From a checkpoint of a small self-supervised image encoder: arch inception, batches of 128.
Rows from block 9, named by matrix and row number. Each number is 200 + 20 x the weight over its row's rms, rounded and kept within 0 to 999. All counts start at 0. After the name is the row's rms in percent of the matrix's.
# b520: branch 3 second 3x3 conv (model.blocks.9.b5.2.0.weight, 160x160x3x3), inputs 12-23, a 3x3 kernel for each
b520.6,099,199,223,202,204,207,194,210,189,187,189,200,217,180,174,176,199,183,206,197,175,190,202,211,233,217,218,213,177,204,177,219,220,174,221,198,206,183,190,240,176,178,164,204,203,199,186,176,193,182,191,200,225,199,197,225,195,177,239,206,156,261,208,195,223,244,218,203,190,213,206,206,182,151,191,208,154,186,203,198,192,199,195,214,225,193,186,198,189,156,180,186,176,171,192,190,179,208,218,196,200,209,210,173,178,188,151,183,197
b520.7,088,238,212,194,215,219,203,182,188,187,224,218,193,213,173,166,166,176,161,189,206,212,223,216,212,255,247,234,193,171,161,170,188,189,191,188,201,215,198,226,184,212,189,196,216,209,199,210,197,194,195,197,178,164,195,191,203,184,174,194,174,192,216,225,200,188,190,211,214,204,229,209,210,184,178,169,214,197,164,219,201,194,215,227,203,208,222,198,192,208,203,206,195,237,219,228,207,246,193,181,236,189,186,194,166,194,202,185,184
b520.8,097,209,205,175,226,182,208,213,176,169,187,190,186,178,177,173,150,171,181,190,200,218,183,169,183,149,173,194,255,224,169,191,213,211,156,198,182,222,194,198,204,195,197,206,190,187,213,204,164,215,202,208,219,225,181,198,182,220,216,188,184,186,189,202,160,167,170,203,183,197,202,177,153,201,202,244,217,218,233,217,188,231,164,177,186,192,205,205,216,216,209,222,199,194,209,192,216,186,183,213,199,211,203,211,205,202,210,197,188
b520.9,102,199,214,244,191,205,218,211,212,216,203,196,194,190,198,212,195,169,206,219,251,213,218,200,186,182,185,185,191,182,169,185,208,209,200,203,188,180,152,223,174,185,222,221,245,226,168,188,194,185,168,186,179,179,204,189,180,207,195,155,186,189,172,195,219,164,178,226,187,195,233,207,225,195,202,222,188,206,217,186,204,202,208,191,163,177,208,194,191,183,215,178,188,223,174,182,189,182,196,223,195,191,193,164,182,200,158,190,226
b520.10,097,225,199,217,221,195,205,220,205,211,193,195,196,198,225,218,167,199,186,236,219,195,208,198,199,190,185,173,197,211,232,204,219,229,191,209,179,180,201,213,183,183,213,189,179,210,232,234,205,226,215,204,231,243,226,196,172,210,205,181,214,218,202,194,185,162,177,220,184,186,204,179,182,199,183,192,214,201,175,236,196,180,222,202,206,184,194,202,205,212,227,168,186,195,194,191,177,233,217,193,238,223,199,228,209,177,243,243,216
b520.11,101,211,194,165,196,185,150,198,191,150,184,212,187,179,191,177,182,218,187,177,193,186,200,190,178,171,205,208,197,193,184,217,217,217,157,203,176,245,205,170,206,211,212,188,226,191,194,197,205,213,217,206,193,188,167,175,210,221,196,221,228,197,195,209,183,171,155,174,178,209,164,167,210,201,175,211,173,182,213,181,206,204,237,188,161,224,200,206,241,199,194,173,168,189,183,161,204,179,192,209,179,146,178,203,169,202,241,204,189
b520.12,100,165,167,201,166,188,201,196,185,172,186,172,180,211,196,213,182,220,205,234,215,189,202,203,178,214,191,167,176,212,223,178,185,219,198,184,206,201,189,219,180,171,204,188,193,204,243,203,204,208,187,186,191,180,183,180,194,185,224,209,176,215,237,188,219,213,235,209,215,222,241,216,209,221,212,208,208,214,203,190,198,203,186,208,210,174,188,208,157,168,189,218,156,206,217,178,240,210,183,217,238,223,221,174,191,218,170,182,201
b520.13,107,194,215,244,190,205,203,193,183,178,211,167,212,190,183,221,211,184,224,168,154,209,202,182,252,211,177,218,176,210,233,213,195,182,221,181,196,249,202,185,251,240,164,198,195,180,185,169,191,205,191,197,191,200,206,198,213,196,223,210,193,181,193,181,209,215,205,179,213,196,169,202,182,180,179,188,186,207,186,203,233,181,182,198,210,196,192,249,197,170,224,228,176,200,215,199,197,178,170,184,203,187,190,189,183,180,174,178,188
b520.14,102,215,227,213,199,210,204,198,197,204,203,245,237,209,208,207,196,194,211,162,188,192,152,208,236,170,188,218,200,210,222,195,186,205,183,178,192,177,168,203,179,196,197,149,198,196,167,195,195,154,196,185,199,225,219,196,193,203,181,168,199,235,175,189,226,208,205,259,220,177,223,199,135,187,169,205,174,186,209,217,207,230,196,205,236,197,212,224,231,240,239,192,180,181,204,230,188,229,222,206,194,220,189,159,202,195,195,173,214
b520.15,098,218,229,194,221,195,205,220,194,204,187,232,211,194,192,188,213,191,210,197,213,188,187,202,189,197,220,178,181,202,191,209,188,192,198,167,161,201,207,201,160,194,211,165,221,229,204,233,227,227,202,198,209,202,209,236,227,215,196,213,185,214,207,227,210,191,227,224,198,203,201,185,172,194,186,215,173,171,208,188,174,209,241,193,208,238,178,197,264,182,203,211,189,172,206,202,172,193,206,199,229,210,229,218,190,207,252,174,216
b520.16,099,220,233,228,190,204,191,174,215,197,188,214,207,174,210,185,204,196,180,191,178,164,222,225,200,165,188,193,178,164,169,210,190,211,213,188,195,199,212,180,194,200,174,242,219,162,175,194,233,201,212,234,218,215,206,194,218,207,216,208,181,199,198,187,230,196,190,180,183,174,192,201,193,164,181,165,179,204,200,181,183,218,192,179,201,198,195,185,190,197,172,210,210,205,192,163,187,221,191,215,215,181,179,235,220,186,187,192,144
b520.17,100,188,189,191,177,196,199,201,210,166,180,177,203,207,198,208,198,186,186,188,188,202,182,189,186,195,197,211,217,182,171,196,185,203,145,176,199,189,208,192,186,189,162,215,197,175,215,223,228,208,192,193,218,196,192,203,195,241,156,189,256,202,205,227,190,188,208,206,214,191,176,160,162,182,172,202,185,172,210,172,158,193,200,193,212,209,189,194,197,206,206,188,176,184,185,199,188,162,207,189,173,197,164,178,175,163,184,183,191
b520.18,104,176,189,181,199,181,158,220,189,204,164,198,172,184,197,212,181,177,208,162,204,195,183,218,224,183,174,148,194,177,178,218,205,190,240,222,191,199,208,210,207,222,209,231,206,195,189,202,205,179,217,221,194,155,162,223,196,200,231,209,225,179,181,194,182,197,194,183,225,218,166,206,183,209,177,178,190,212,172,179,227,170,213,235,199,185,200,199,182,213,200,194,200,194,196,208,192,173,176,184,190,208,204,206,240,214,172,208,201
b520.19,096,194,218,237,188,218,206,208,172,172,164,219,209,173,181,189,208,210,166,236,204,192,180,179,178,219,210,246,177,177,201,196,177,150,224,227,206,220,244,210,224,215,172,193,198,187,190,203,176,196,198,197,202,207,231,199,190,183,182,193,182,213,184,219,198,205,198,194,194,175,224,216,202,191,193,212,212,190,223,216,187,184,209,189,229,202,210,184,214,185,188,215,238,196,204,216,222,201,232,199,214,202,222,203,191,189,189,162,156
b520.20,098,190,188,164,207,201,190,187,185,174,204,229,181,188,219,169,169,191,182,167,178,220,217,204,208,204,187,194,205,209,233,192,187,222,249,225,218,174,168,157,188,178,217,203,184,199,197,178,202,209,210,206,177,193,187,187,210,186,215,184,181,184,179,175,208,231,200,191,210,192,194,210,208,213,213,201,217,230,193,199,222,229,218,210,204,191,173,199,207,204,233,195,202,210,190,210,215,164,174,173,214,214,213,169,184,191,219,183,187
b520.21,096,192,192,211,184,186,212,232,205,234,202,196,201,218,175,194,220,186,177,228,203,194,197,203,188,179,182,157,200,226,198,199,179,193,173,186,191,150,197,187,192,223,210,186,227,196,201,184,203,218,206,197,247,242,223,242,214,190,197,182,170,243,201,191,181,194,203,179,179,191,165,176,196,198,191,163,183,203,200,172,197,174,167,206,218,190,189,232,195,185,218,141,183,167,191,198,179,194,225,203,182,202,219,182,192,220,172,190,209
b520.22,091,202,179,208,223,230,217,174,207,208,197,208,230,211,195,234,208,172,191,197,189,220,192,217,195,212,187,173,190,166,187,194,225,227,196,190,203,178,182,183,168,214,212,198,200,209,187,208,195,216,192,225,214,197,208,188,193,205,209,178,193,219,220,205,153,182,186,178,163,212,154,206,219,228,201,200,235,199,220,203,218,215,174,204,198,156,176,189,186,214,225,172,185,208,189,171,183,188,177,225,195,208,196,194,209,201,185,203,185
b520.23,101,202,183,163,217,194,161,210,186,178,193,178,155,193,195,189,232,208,196,169,169,205,189,196,214,189,166,187,172,156,154,218,219,228,194,202,203,214,183,197,201,211,249,184,177,213,201,214,209,192,211,228,198,209,225,222,227,196,183,235,205,168,202,208,189,189,175,198,200,204,169,151,174,173,158,180,238,213,226,228,238,206,236,182,164,215,212,229,210,211,191,188,204,188,162,224,229,168,188,198,196,169,152,204,173,206,225,245,225
b520.24,098,203,167,154,201,192,159,206,192,183,218,250,230,206,210,205,220,206,207,202,225,226,181,222,232,173,158,157,198,209,227,169,197,184,191,207,194,169,197,210,209,202,197,199,203,209,178,209,229,186,202,238,224,204,215,199,213,189,186,204,204,208,232,212,198,225,190,191,185,167,205,201,197,186,188,183,218,182,196,230,195,197,177,212,241,178,191,205,236,225,193,182,168,175,181,190,200,210,235,208,173,161,169,229,223,181,199,191,161
b520.25,105,203,148,159,236,193,183,226,209,188,208,183,155,204,209,196,217,227,211,191,219,210,214,225,198,209,222,221,159,156,181,200,219,223,195,209,201,228,199,199,197,202,194,135,157,194,225,215,193,216,214,218,183,189,195,166,178,200,162,150,191,213,198,186,216,225,160,235,206,182,214,219,228,239,235,165,205,201,167,206,182,183,202,185,184,208,172,194,172,192,198,205,216,193,182,222,188,175,191,177,241,208,147,213,185,188,166,160,175
b520.26,098,210,180,190,195,181,190,173,179,178,199,188,218,201,204,200,180,187,213,159,142,165,216,182,219,217,204,219,199,205,191,193,218,205,195,199,212,209,208,187,207,202,191,209,216,198,176,197,190,186,187,199,174,191,199,200,196,177,204,205,198,219,246,218,199,205,240,176,189,227,163,174,238,220,205,202,209,203,189,203,193,188,212,173,185,205,199,218,158,185,174,181,177,177,181,196,220,196,199,234,198,191,198,213,215,201,152,164,145
b520.27,101,219,195,180,224,193,207,229,214,213,176,190,204,246,219,195,216,224,213,242,245,239,234,234,193,189,211,197,213,198,224,201,205,203,205,212,201,196,170,167,238,231,196,196,218,257,214,211,191,197,191,184,196,213,222,170,198,187,187,199,199,170,206,203,192,182,201,186,185,174,183,171,159,223,233,239,223,215,215,224,207,207,186,235,227,192,242,215,197,206,193,186,185,174,174,181,157,176,173,201,176,193,238,221,243,227,238,233,208
b520.28,103,244,234,241,218,247,207,193,196,232,181,197,171,214,201,194,207,197,216,209,168,190,203,195,174,200,183,182,197,176,198,164,174,218,200,234,232,215,201,203,196,191,207,196,201,207,222,213,206,197,183,203,193,189,215,209,215,210,215,209,188,222,196,201,199,228,218,245,238,193,240,212,181,176,171,197,194,191,185,179,175,156,207,208,220,202,207,242,193,216,200,178,181,207,202,224,234,240,213,211,195,197,211,190,192,190,173,189,171
b520.29,094,176,196,199,177,193,187,179,157,181,179,213,165,185,208,194,204,196,201,200,211,170,241,234,209,186,181,189,195,197,172,213,180,178,188,175,159,210,202,202,192,233,212,195,208,184,191,172,175,200,196,206,166,172,157,224,230,208,212,235,228,202,209,197,210,199,178,198,189,202,196,206,210,219,232,198,201,218,183,205,183,198,201,197,192,189,191,211,167,183,204,186,173,182,188,203,181,189,222,185,178,202,203,144,193,195,200,197,197
b520.30,100,167,164,170,174,182,167,206,182,171,164,186,194,176,204,210,182,175,188,182,192,191,201,195,199,206,214,196,198,193,204,184,176,214,196,213,244,231,195,201,220,163,190,191,169,179,225,246,228,187,188,207,170,164,178,182,186,189,193,202,211,200,194,214,169,189,199,194,205,182,171,215,186,253,242,220,233,215,223,209,230,223,192,195,220,194,214,213,204,198,195,175,168,174,200,178,169,173,188,161,208,197,214,203,210,194,194,191,167
b520.31,100,203,184,186,196,190,193,204,211,200,196,189,198,213,191,221,175,163,227,179,207,204,184,224,213,195,211,223,237,217,204,199,194,201,197,183,188,192,214,215,209,186,235,219,192,189,192,202,199,178,193,212,237,198,228,207,223,253,201,192,227,193,185,210,220,225,183,219,208,178,231,223,183,171,207,170,182,209,171,209,186,185,215,200,197,212,203,206,216,203,196,173,193,166,169,204,212,180,202,222,203,181,199,205,194,188,188,169,174
b520.32,106,242,245,233,215,205,207,188,186,234,215,201,244,228,209,225,208,210,224,216,223,183,192,223,180,186,203,193,190,231,228,148,175,185,198,195,186,203,183,184,184,189,174,195,229,214,184,204,206,184,189,176,191,212,219,197,194,213,199,173,217,227,211,209,198,234,202,214,236,213,205,227,231,198,214,198,217,211,203,201,232,219,156,174,191,183,190,193,185,185,198,205,186,187,236,227,199,216,219,204,175,193,178,181,198,192,188,183,168
b520.33,097,201,179,179,216,186,180,223,198,192,234,233,227,178,209,198,201,215,187,211,229,221,189,171,181,184,196,185,204,230,207,181,219,227,171,172,149,200,210,209,196,215,213,174,196,187,182,202,194,174,176,192,179,173,162,202,208,222,212,194,208,193,209,183,190,233,232,191,202,209,204,191,216,218,200,161,165,204,216,168,184,224,181,184,190,219,189,186,231,211,174,206,184,186,193,221,193,178,226,215,216,164,173,192,177,202,193,175,185
b520.34,100,215,180,205,216,185,186,185,162,177,168,189,205,227,221,206,184,193,159,194,196,211,194,216,175,171,195,174,211,241,224,167,193,161,194,204,171,191,182,186,195,200,198,191,198,233,168,175,149,215,206,191,212,216,218,174,191,233,232,218,241,198,169,182,182,169,154,216,213,180,195,213,216,211,199,178,236,212,163,217,193,183,219,244,249,215,210,207,280,219,207,162,188,183,173,217,208,208,216,215,210,205,235,211,173,187,222,178,213
b520.35,102,171,199,204,167,176,174,206,213,198,199,232,191,179,205,190,186,208,171,215,206,197,195,204,201,211,206,191,172,165,166,198,198,207,209,192,187,219,183,209,232,222,183,192,179,177,184,194,202,193,183,181,207,196,198,213,176,185,208,178,192,193,187,205,258,240,225,206,209,195,197,211,194,203,197,194,226,191,210,198,173,183,223,207,193,224,228,221,203,196,159,232,200,231,211,175,195,175,170,184,194,192,213,218,214,207,197,189,217
b520.36,097,161,165,205,189,225,262,217,233,235,203,224,197,181,195,191,148,207,210,193,200,238,201,211,225,203,175,206,187,173,209,227,194,200,186,176,174,173,200,197,199,209,203,237,216,222,231,246,216,216,223,195,222,213,214,190,195,189,204,179,213,247,198,234,181,191,187,208,172,169,225,181,175,198,212,204,210,202,228,207,194,187,202,237,227,204,205,237,203,191,216,186,180,155,186,208,216,190,163,181,194,196,195,200,196,211,223,195,235