A small self-supervised image encoder, trained from scratch.
Training: muon at rate 0.016, 3100 steps, batches of 128.
Data: trained on regions of photos with short descriptions (Visual Genome), 50862 training examples.
Rows from block 2 of a small self-supervised image encoder, named by matrix and row number. Rows with one number belong to one channel. Each number is 200 + 30 x the weight over its row's rms, rounded and kept within 0 to 999. All counts start at 0.
After each channel's rows are labels from the 100 images, of 14976, where the channel reaches its highest value: "patch colour" is the nearest of a few named colours to the mean colour under the peak. Only what is clearly more common there than usual is listed. The data: regions of photos with short descriptions (Visual Genome). In brackets: how many of the 100.
# r30: branch 2 reduce pointwise conv (model.blocks.2.r3.0.weight, 80x160x1x1), inputs 0-159
# b30: branch 2 3x3 conv (model.blocks.2.b3.0.weight, 120x80x3x3, transposed, each kernel summed), outputs 0-119

r30.14,208,188,161,239,191,208,193,209,191,153,196,142,247,202,223,183,183,245,225,205,232,227,186,206,162,181,216,192,237,199,210,240,223,228,192,229,220,178,176,202,214,191,200,181,179,253,193,185,226,236,224,196,209,187,225,183,213,159,214,187,164,226,186,169,209,232,216,229,203,167,157,172,203,221,189,193,229,211,176,176,180,185,223,216,199,250,207,172,222,135,214,242,195,224,185,189,171,234,166,160,249,195,191,270,188,177,163,157,192,169,232,181,237,196,244,181,214,261,182,196,190,182,167,223,134,202,238,213,186,218,185,177,177,279,158,324,192,202,326,170,186,202,177,194,218,216,153,180,177,181,180,183,180,184,195,197,199,186,211,219
b30.14,150,179,218,202,196,237,168,184,176,194,176,179,197,214,150,214,182,244,236,186,202,146,176,239,195,236,190,233,216,149,201,196,169,154,176,197,132,212,196,191,167,191,176,208,235,186,235,159,180,191,239,185,203,201,209,189,157,170,232,224,185,157,272,191,130,210,207,208,252,222,195,234,186,147,179,168,158,169,146,162,121,232,196,187,215,202,178,216,209,216,182,173,191,157,213,144,178,255,195,187,212,148,193,224,169,220,142,129,206,230,194,218,206,184,195,215,201,195,204,200
patch colour: grey (70)

r30.74,222,156,218,175,233,188,186,190,209,183,182,175,178,214,197,162,183,130,161,193,182,183,172,198,172,198,209,197,216,261,183,174,194,244,212,179,189,232,216,270,221,188,226,188,172,180,216,182,170,249,224,187,194,184,125,207,248,193,204,189,273,169,280,228,191,211,228,208,218,200,205,213,233,192,191,166,234,235,209,194,150,188,227,191,199,177,194,172,202,241,178,198,197,187,157,231,206,237,197,150,156,245,208,165,237,156,141,189,195,243,192,215,202,206,164,235,172,190,201,176,200,245,180,220,244,138,268,128,163,226,196,227,164,218,266,238,219,242,278,203,177,200,171,248,216,189,222,182,172,210,204,223,204,204,164,197,220,197,201,192
b30.74,227,190,187,177,198,209,173,139,203,209,196,149,174,191,171,204,182,196,213,113,235,174,211,192,172,237,171,229,191,156,198,173,174,147,216,202,151,185,196,180,199,175,177,118,228,171,168,252,199,211,163,210,176,153,234,172,150,198,244,187,138,190,200,193,177,179,213,173,181,190,203,196,190,208,139,196,194,150,167,145,182,185,187,217,158,178,204,136,141,208,172,173,208,159,133,212,192,195,180,208,195,201,159,173,192,189,155,164,192,182,191,196,141,196,165,213,220,184,163,179
patch colour: grey (68)

r30.60,176,214,204,202,236,242,178,184,223,232,199,254,181,206,211,226,213,255,216,181,218,180,219,203,189,199,180,180,212,206,167,220,203,199,194,200,203,174,203,206,176,167,150,205,223,194,234,176,204,249,166,169,223,177,205,181,206,290,181,196,209,201,172,209,234,194,218,187,211,233,189,201,211,167,186,274,275,234,184,183,203,165,250,273,214,207,180,178,238,219,215,207,230,198,180,187,181,189,176,263,240,216,162,230,203,158,189,232,195,137,200,247,177,193,221,219,196,304,201,149,274,205,199,225,234,193,154,272,151,217,203,202,270,213,161,152,173,186,202,214,193,235,194,217,177,218,185,211,208,206,190,178,184,151,217,171,212,154,164,238
b30.60,176,209,158,214,157,183,197,225,192,208,152,200,183,207,176,201,193,181,208,152,190,223,168,196,182,202,193,197,139,159,153,186,173,208,213,172,121,207,171,248,158,169,248,211,192,160,258,226,192,162,195,265,202,226,185,214,150,185,208,216,234,207,178,202,212,233,187,212,190,221,168,130,257,245,149,218,120,218,195,208,177,165,186,201,198,231,177,195,187,214,224,145,200,195,239,200,208,166,153,200,215,195,181,175,157,193,199,234,210,189,196,114,201,201,174,228,188,256,189,227
patch colour: grey (71)

r30.41,213,270,212,215,227,207,185,210,225,204,227,203,231,217,181,235,201,269,194,202,226,227,181,185,174,211,190,209,169,224,178,232,157,240,186,207,186,231,207,214,167,226,189,207,262,164,230,170,172,207,178,258,150,155,171,201,228,231,241,174,193,174,226,245,242,188,188,205,211,194,182,213,256,146,149,250,172,199,104,146,193,157,142,171,187,119,203,232,201,207,226,161,188,182,141,153,182,199,170,128,205,149,211,223,183,180,180,237,207,215,178,154,159,188,219,181,203,206,178,169,222,227,196,234,200,192,151,215,166,204,125,230,185,225,191,220,195,172,155,219,182,188,196,195,215,231,195,222,182,215,224,217,187,192,184,230,178,222,211,194
b30.41,199,170,227,279,249,162,190,218,220,212,148,233,227,211,176,193,227,165,224,213,230,223,227,196,200,179,197,181,169,204,230,220,238,191,197,213,220,187,291,234,195,171,177,221,187,210,244,197,253,179,215,204,178,196,177,228,238,250,226,206,208,245,189,220,217,167,165,212,212,263,224,230,219,209,214,220,140,213,232,229,165,252,157,168,218,202,202,234,157,254,184,205,215,228,184,169,231,243,179,193,140,268,227,223,195,196,182,221,168,177,191,234,214,216,223,226,131,182,196,214
patch colour: pink (41); white (33)

r30.61,197,180,174,222,218,194,199,200,214,203,178,232,206,173,161,214,191,181,203,179,186,170,153,159,156,192,176,177,211,222,251,230,224,197,162,181,217,153,219,196,199,199,246,171,217,246,205,166,171,239,200,186,234,161,182,196,262,253,222,232,251,222,236,188,216,203,155,204,202,222,199,199,133,199,235,227,202,202,235,207,209,198,177,217,281,246,215,189,207,227,147,226,189,251,213,245,177,212,173,216,192,168,153,210,171,173,260,215,201,172,152,176,224,211,236,178,117,213,169,159,220,197,239,129,224,178,121,173,147,175,229,197,158,259,192,212,176,257,166,191,175,213,245,202,213,193,234,200,187,211,175,194,207,255,192,204,181,212,222,213
b30.61,203,193,160,170,225,189,270,225,177,179,215,204,212,171,216,199,167,230,147,240,194,155,211,168,198,195,207,185,153,220,179,166,178,157,221,214,214,184,153,215,182,203,189,184,198,208,215,125,216,124,190,236,175,151,218,203,201,184,135,197,194,209,214,183,145,158,171,220,204,206,175,209,191,203,209,209,219,209,160,183,231,141,216,179,223,148,187,262,183,179,219,161,216,157,213,191,193,161,180,152,147,218,220,213,168,160,227,146,196,211,208,164,251,255,153,201,163,194,211,151
patch colour: grey (72)

r30.35,193,206,173,242,204,189,220,180,212,178,190,225,194,233,203,192,201,212,188,259,197,203,239,182,203,225,222,189,165,218,197,234,188,236,160,232,200,177,176,221,181,221,220,200,216,223,162,191,217,227,174,218,184,207,177,201,265,184,178,168,230,263,189,214,195,170,175,189,230,161,131,153,229,253,219,176,188,245,246,180,184,180,156,163,229,164,215,208,276,179,194,227,162,224,179,166,146,266,179,205,235,185,197,182,101,151,213,224,222,183,219,197,221,188,164,187,119,183,171,184,117,168,184,193,182,210,152,194,157,152,175,205,229,184,239,224,147,162,220,181,201,179,209,207,197,160,211,218,204,211,199,204,171,177,225,206,201,183,143,157
b30.35,206,229,255,215,182,181,245,189,207,227,249,177,145,191,202,175,197,160,181,158,227,183,240,135,173,172,178,144,195,201,213,228,170,192,183,191,195,193,213,188,172,194,185,186,196,182,221,166,256,193,228,168,239,234,217,222,169,199,157,213,195,213,265,178,192,124,172,159,223,142,235,173,161,232,188,238,200,210,219,163,254,139,174,190,223,208,190,208,206,187,183,218,234,190,189,165,154,208,189,134,176,172,251,227,145,198,206,153,227,208,182,212,177,188,245,179,244,223,196,176
patch colour: pink (35)

r30.59,177,231,171,187,219,237,190,213,201,216,195,245,228,165,162,175,190,237,199,217,212,168,237,188,200,207,223,217,226,227,195,191,211,197,262,175,199,220,197,216,202,224,188,154,216,279,217,187,218,207,214,191,242,234,181,205,198,201,189,247,187,205,295,215,232,170,209,186,227,207,196,199,202,188,232,249,235,231,174,202,209,136,213,161,208,260,210,190,224,199,236,232,196,207,223,130,180,186,193,168,207,225,232,198,140,222,183,145,154,249,222,284,138,227,187,145,236,191,181,167,201,183,218,201,261,228,201,229,158,174,194,190,180,255,149,169,229,234,170,169,247,230,177,190,206,218,151,206,177,210,211,221,197,141,155,238,192,208,212,202
b30.59,213,160,180,214,213,208,221,199,190,185,131,195,217,172,200,211,234,149,149,186,179,178,263,236,244,198,229,203,182,206,112,185,174,154,180,214,179,219,194,191,173,189,184,288,220,212,202,165,188,145,172,214,229,252,190,219,225,165,168,213,206,219,152,141,148,203,177,234,162,159,186,199,176,192,189,222,226,221,183,205,246,207,244,134,173,224,182,240,172,133,242,189,217,206,224,215,231,189,214,226,197,180,206,191,191,235,233,205,147,229,193,186,203,174,230,188,215,182,225,217
patch colour: grey (71)

r30.3,242,179,196,183,233,200,185,159,238,164,227,198,221,169,213,203,188,179,199,189,194,202,192,237,178,237,151,194,206,224,235,228,155,220,205,196,197,208,210,165,163,226,169,183,261,154,204,202,161,215,188,191,182,182,204,161,238,216,213,170,195,239,233,210,165,171,210,196,199,179,181,165,157,244,207,242,137,183,199,169,192,229,171,206,195,174,218,218,175,186,200,216,216,177,192,173,226,177,209,177,230,205,243,284,124,161,229,195,200,160,172,201,223,244,128,119,230,204,195,155,130,203,119,227,303,148,201,182,209,194,166,176,146,177,186,213,204,234,212,244,196,204,229,215,224,225,214,207,207,198,163,198,175,186,228,208,172,193,197,204
b30.3,207,258,211,186,221,193,225,211,197,226,169,174,111,179,188,141,184,136,209,205,186,142,204,199,203,204,194,212,152,152,208,199,218,186,179,181,260,210,220,192,193,207,166,152,153,138,238,225,196,205,226,235,229,232,225,205,221,189,188,210,184,158,202,177,182,197,206,172,169,193,208,239,174,188,227,233,216,157,215,163,232,227,241,212,153,238,215,190,259,202,220,195,207,152,187,217,180,193,179,204,183,196,218,208,152,187,216,138,156,228,231,196,150,145,197,227,233,122,166,201
patch colour: grey (66)

r30.16,192,242,260,166,205,233,179,180,198,239,201,237,228,182,197,170,198,206,207,214,187,150,251,202,162,218,201,219,175,215,222,188,195,244,167,176,188,238,200,174,138,208,223,173,162,171,227,258,198,127,172,221,249,191,186,192,191,169,178,258,180,198,186,169,257,157,132,214,270,210,193,180,188,160,175,227,201,173,133,172,183,238,220,182,212,214,211,237,202,224,203,203,194,216,190,188,170,250,192,201,197,139,246,157,280,177,182,169,257,221,184,185,197,172,243,209,201,177,221,192,201,188,229,180,173,258,206,225,163,258,246,180,189,195,217,164,184,226,131,172,174,196,235,189,181,180,214,195,213,197,184,198,186,211,214,161,186,145,176,214
b30.16,186,193,229,205,197,190,205,245,230,167,209,194,157,183,259,156,181,173,143,149,193,201,245,196,221,182,145,170,210,200,187,154,155,244,205,206,202,212,188,187,134,195,144,184,196,173,243,195,217,191,158,191,191,201,198,194,207,212,166,206,199,176,174,212,248,174,198,267,200,243,181,209,223,183,228,234,196,211,225,264,267,177,189,219,236,186,151,229,146,199,167,147,181,187,213,169,180,226,187,190,160,169,260,219,237,167,231,255,197,140,164,220,205,181,215,217,179,179,225,229
patch colour: white (49); pink (30)

r30.29,170,210,179,190,198,249,218,211,186,163,197,148,206,224,248,206,185,157,226,154,211,216,171,206,217,184,235,221,194,191,190,218,221,220,250,213,158,201,232,209,281,182,203,170,141,195,191,207,236,203,169,198,171,189,217,209,254,236,152,224,198,129,216,180,161,211,180,196,190,185,169,191,196,200,171,162,235,258,191,116,191,201,205,207,185,156,245,223,216,197,178,127,223,241,197,226,191,235,193,183,215,199,192,181,235,192,210,280,207,190,210,202,199,180,192,180,173,169,180,181,166,234,207,156,194,150,277,176,205,222,218,164,167,219,288,275,158,193,264,164,202,207,195,198,196,202,200,184,179,211,190,181,216,179,184,216,210,199,228,260
b30.29,187,215,189,161,184,186,206,181,212,185,198,153,190,170,170,201,149,176,238,164,172,155,190,232,180,234,198,183,142,237,210,181,204,195,185,169,181,182,228,207,187,208,133,171,208,230,185,202,156,215,241,177,167,129,142,148,175,208,246,191,156,203,183,192,179,157,213,180,148,132,236,200,221,209,157,219,201,109,197,157,215,157,207,201,124,152,229,181,231,165,163,199,202,194,160,205,160,174,204,236,186,192,165,188,189,176,211,170,200,178,154,190,185,202,201,219,207,224,197,172
patch colour: grey (63); pink (28)

r30.27,190,231,204,213,150,270,206,215,213,138,221,170,220,213,199,201,220,214,176,227,238,229,179,208,203,164,168,202,207,242,242,204,208,221,237,235,231,182,232,193,200,221,204,292,172,228,173,233,206,249,185,215,246,184,256,213,205,170,209,201,162,188,217,211,225,221,216,168,172,236,225,216,168,192,166,176,217,172,230,136,247,207,236,176,200,193,225,273,177,191,233,201,190,186,228,174,217,200,177,199,179,170,217,215,256,180,140,308,224,226,194,183,249,201,217,215,212,184,149,243,193,241,202,197,193,180,227,196,238,220,227,159,231,195,199,298,260,222,240,198,196,187,195,203,207,185,190,260,196,189,189,199,189,165,219,183,175,209,206,218
b30.27,164,192,192,207,197,188,141,218,160,214,161,200,192,248,181,157,175,241,178,163,200,183,205,203,171,230,183,175,188,145,242,161,107,201,200,205,172,146,179,218,162,183,171,179,240,218,204,171,218,216,179,190,211,194,186,172,153,222,228,193,155,219,178,185,193,144,233,147,184,197,221,127,159,195,207,210,121,200,195,132,206,231,191,175,218,194,179,185,158,190,177,181,174,167,207,166,138,197,223,208,160,187,224,233,237,194,234,165,192,206,155,225,156,189,189,199,201,184,196,155
patch colour: grey (64)

r30.79,161,175,184,200,198,182,165,182,241,193,181,216,225,181,205,205,187,223,208,246,155,137,231,213,141,165,219,182,197,192,124,247,204,225,156,193,160,185,194,213,176,184,217,250,218,158,184,220,158,189,225,167,151,157,183,212,210,207,229,204,198,203,232,204,218,211,214,184,177,179,218,190,176,207,180,191,170,205,230,198,216,178,178,138,254,163,193,195,279,216,234,142,165,212,157,178,138,192,171,206,137,185,136,229,176,190,188,211,170,163,229,235,173,165,226,179,193,250,198,186,175,180,210,179,183,257,168,190,200,225,125,223,253,203,154,222,205,180,292,233,195,172,178,176,189,165,161,178,197,207,173,192,211,222,195,174,204,225,226,202
b30.79,195,194,237,248,181,183,174,192,160,210,191,241,210,218,173,164,205,243,193,221,259,194,156,200,232,170,166,169,224,205,204,224,192,178,269,174,167,194,197,231,185,242,220,249,226,167,193,184,229,180,182,137,209,196,219,194,180,196,220,187,273,205,195,211,156,180,199,197,193,218,202,212,158,199,218,169,118,189,186,236,119,192,165,249,214,169,183,189,166,238,186,167,189,203,207,155,186,216,162,216,165,242,224,222,151,122,132,188,181,190,204,218,174,172,217,219,162,184,191,212
patch colour: white (37)

r30.52,169,159,178,228,215,233,190,201,209,214,218,210,225,156,165,217,175,214,144,180,202,202,205,205,172,188,193,174,173,202,236,201,240,173,179,223,206,160,156,158,189,183,222,137,237,232,204,189,228,210,171,190,252,207,195,201,225,163,216,147,149,213,166,220,270,231,190,201,210,241,205,178,222,195,244,218,213,241,152,290,196,269,198,168,159,204,234,243,194,195,284,171,225,232,171,170,241,229,233,249,219,157,205,211,189,199,200,209,177,162,216,235,221,262,147,146,171,172,222,224,250,129,198,184,194,191,131,180,177,223,215,242,218,196,201,210,183,187,200,201,192,162,212,199,229,172,217,164,213,198,186,170,172,227,221,224,194,200,217,191
b30.52,159,210,207,165,195,168,164,172,176,196,249,201,191,219,219,254,164,249,239,213,153,234,186,259,202,228,171,166,177,217,198,163,186,158,207,173,199,245,173,198,188,209,203,221,235,212,195,154,187,207,203,227,228,151,189,187,260,140,168,164,210,196,220,175,208,226,177,245,189,130,173,171,190,224,201,253,236,207,143,179,189,173,236,216,193,225,221,191,211,182,165,164,255,218,239,234,174,235,199,153,255,214,237,250,184,223,179,206,217,240,151,177,242,218,180,193,228,204,165,197
patch colour: grey (60)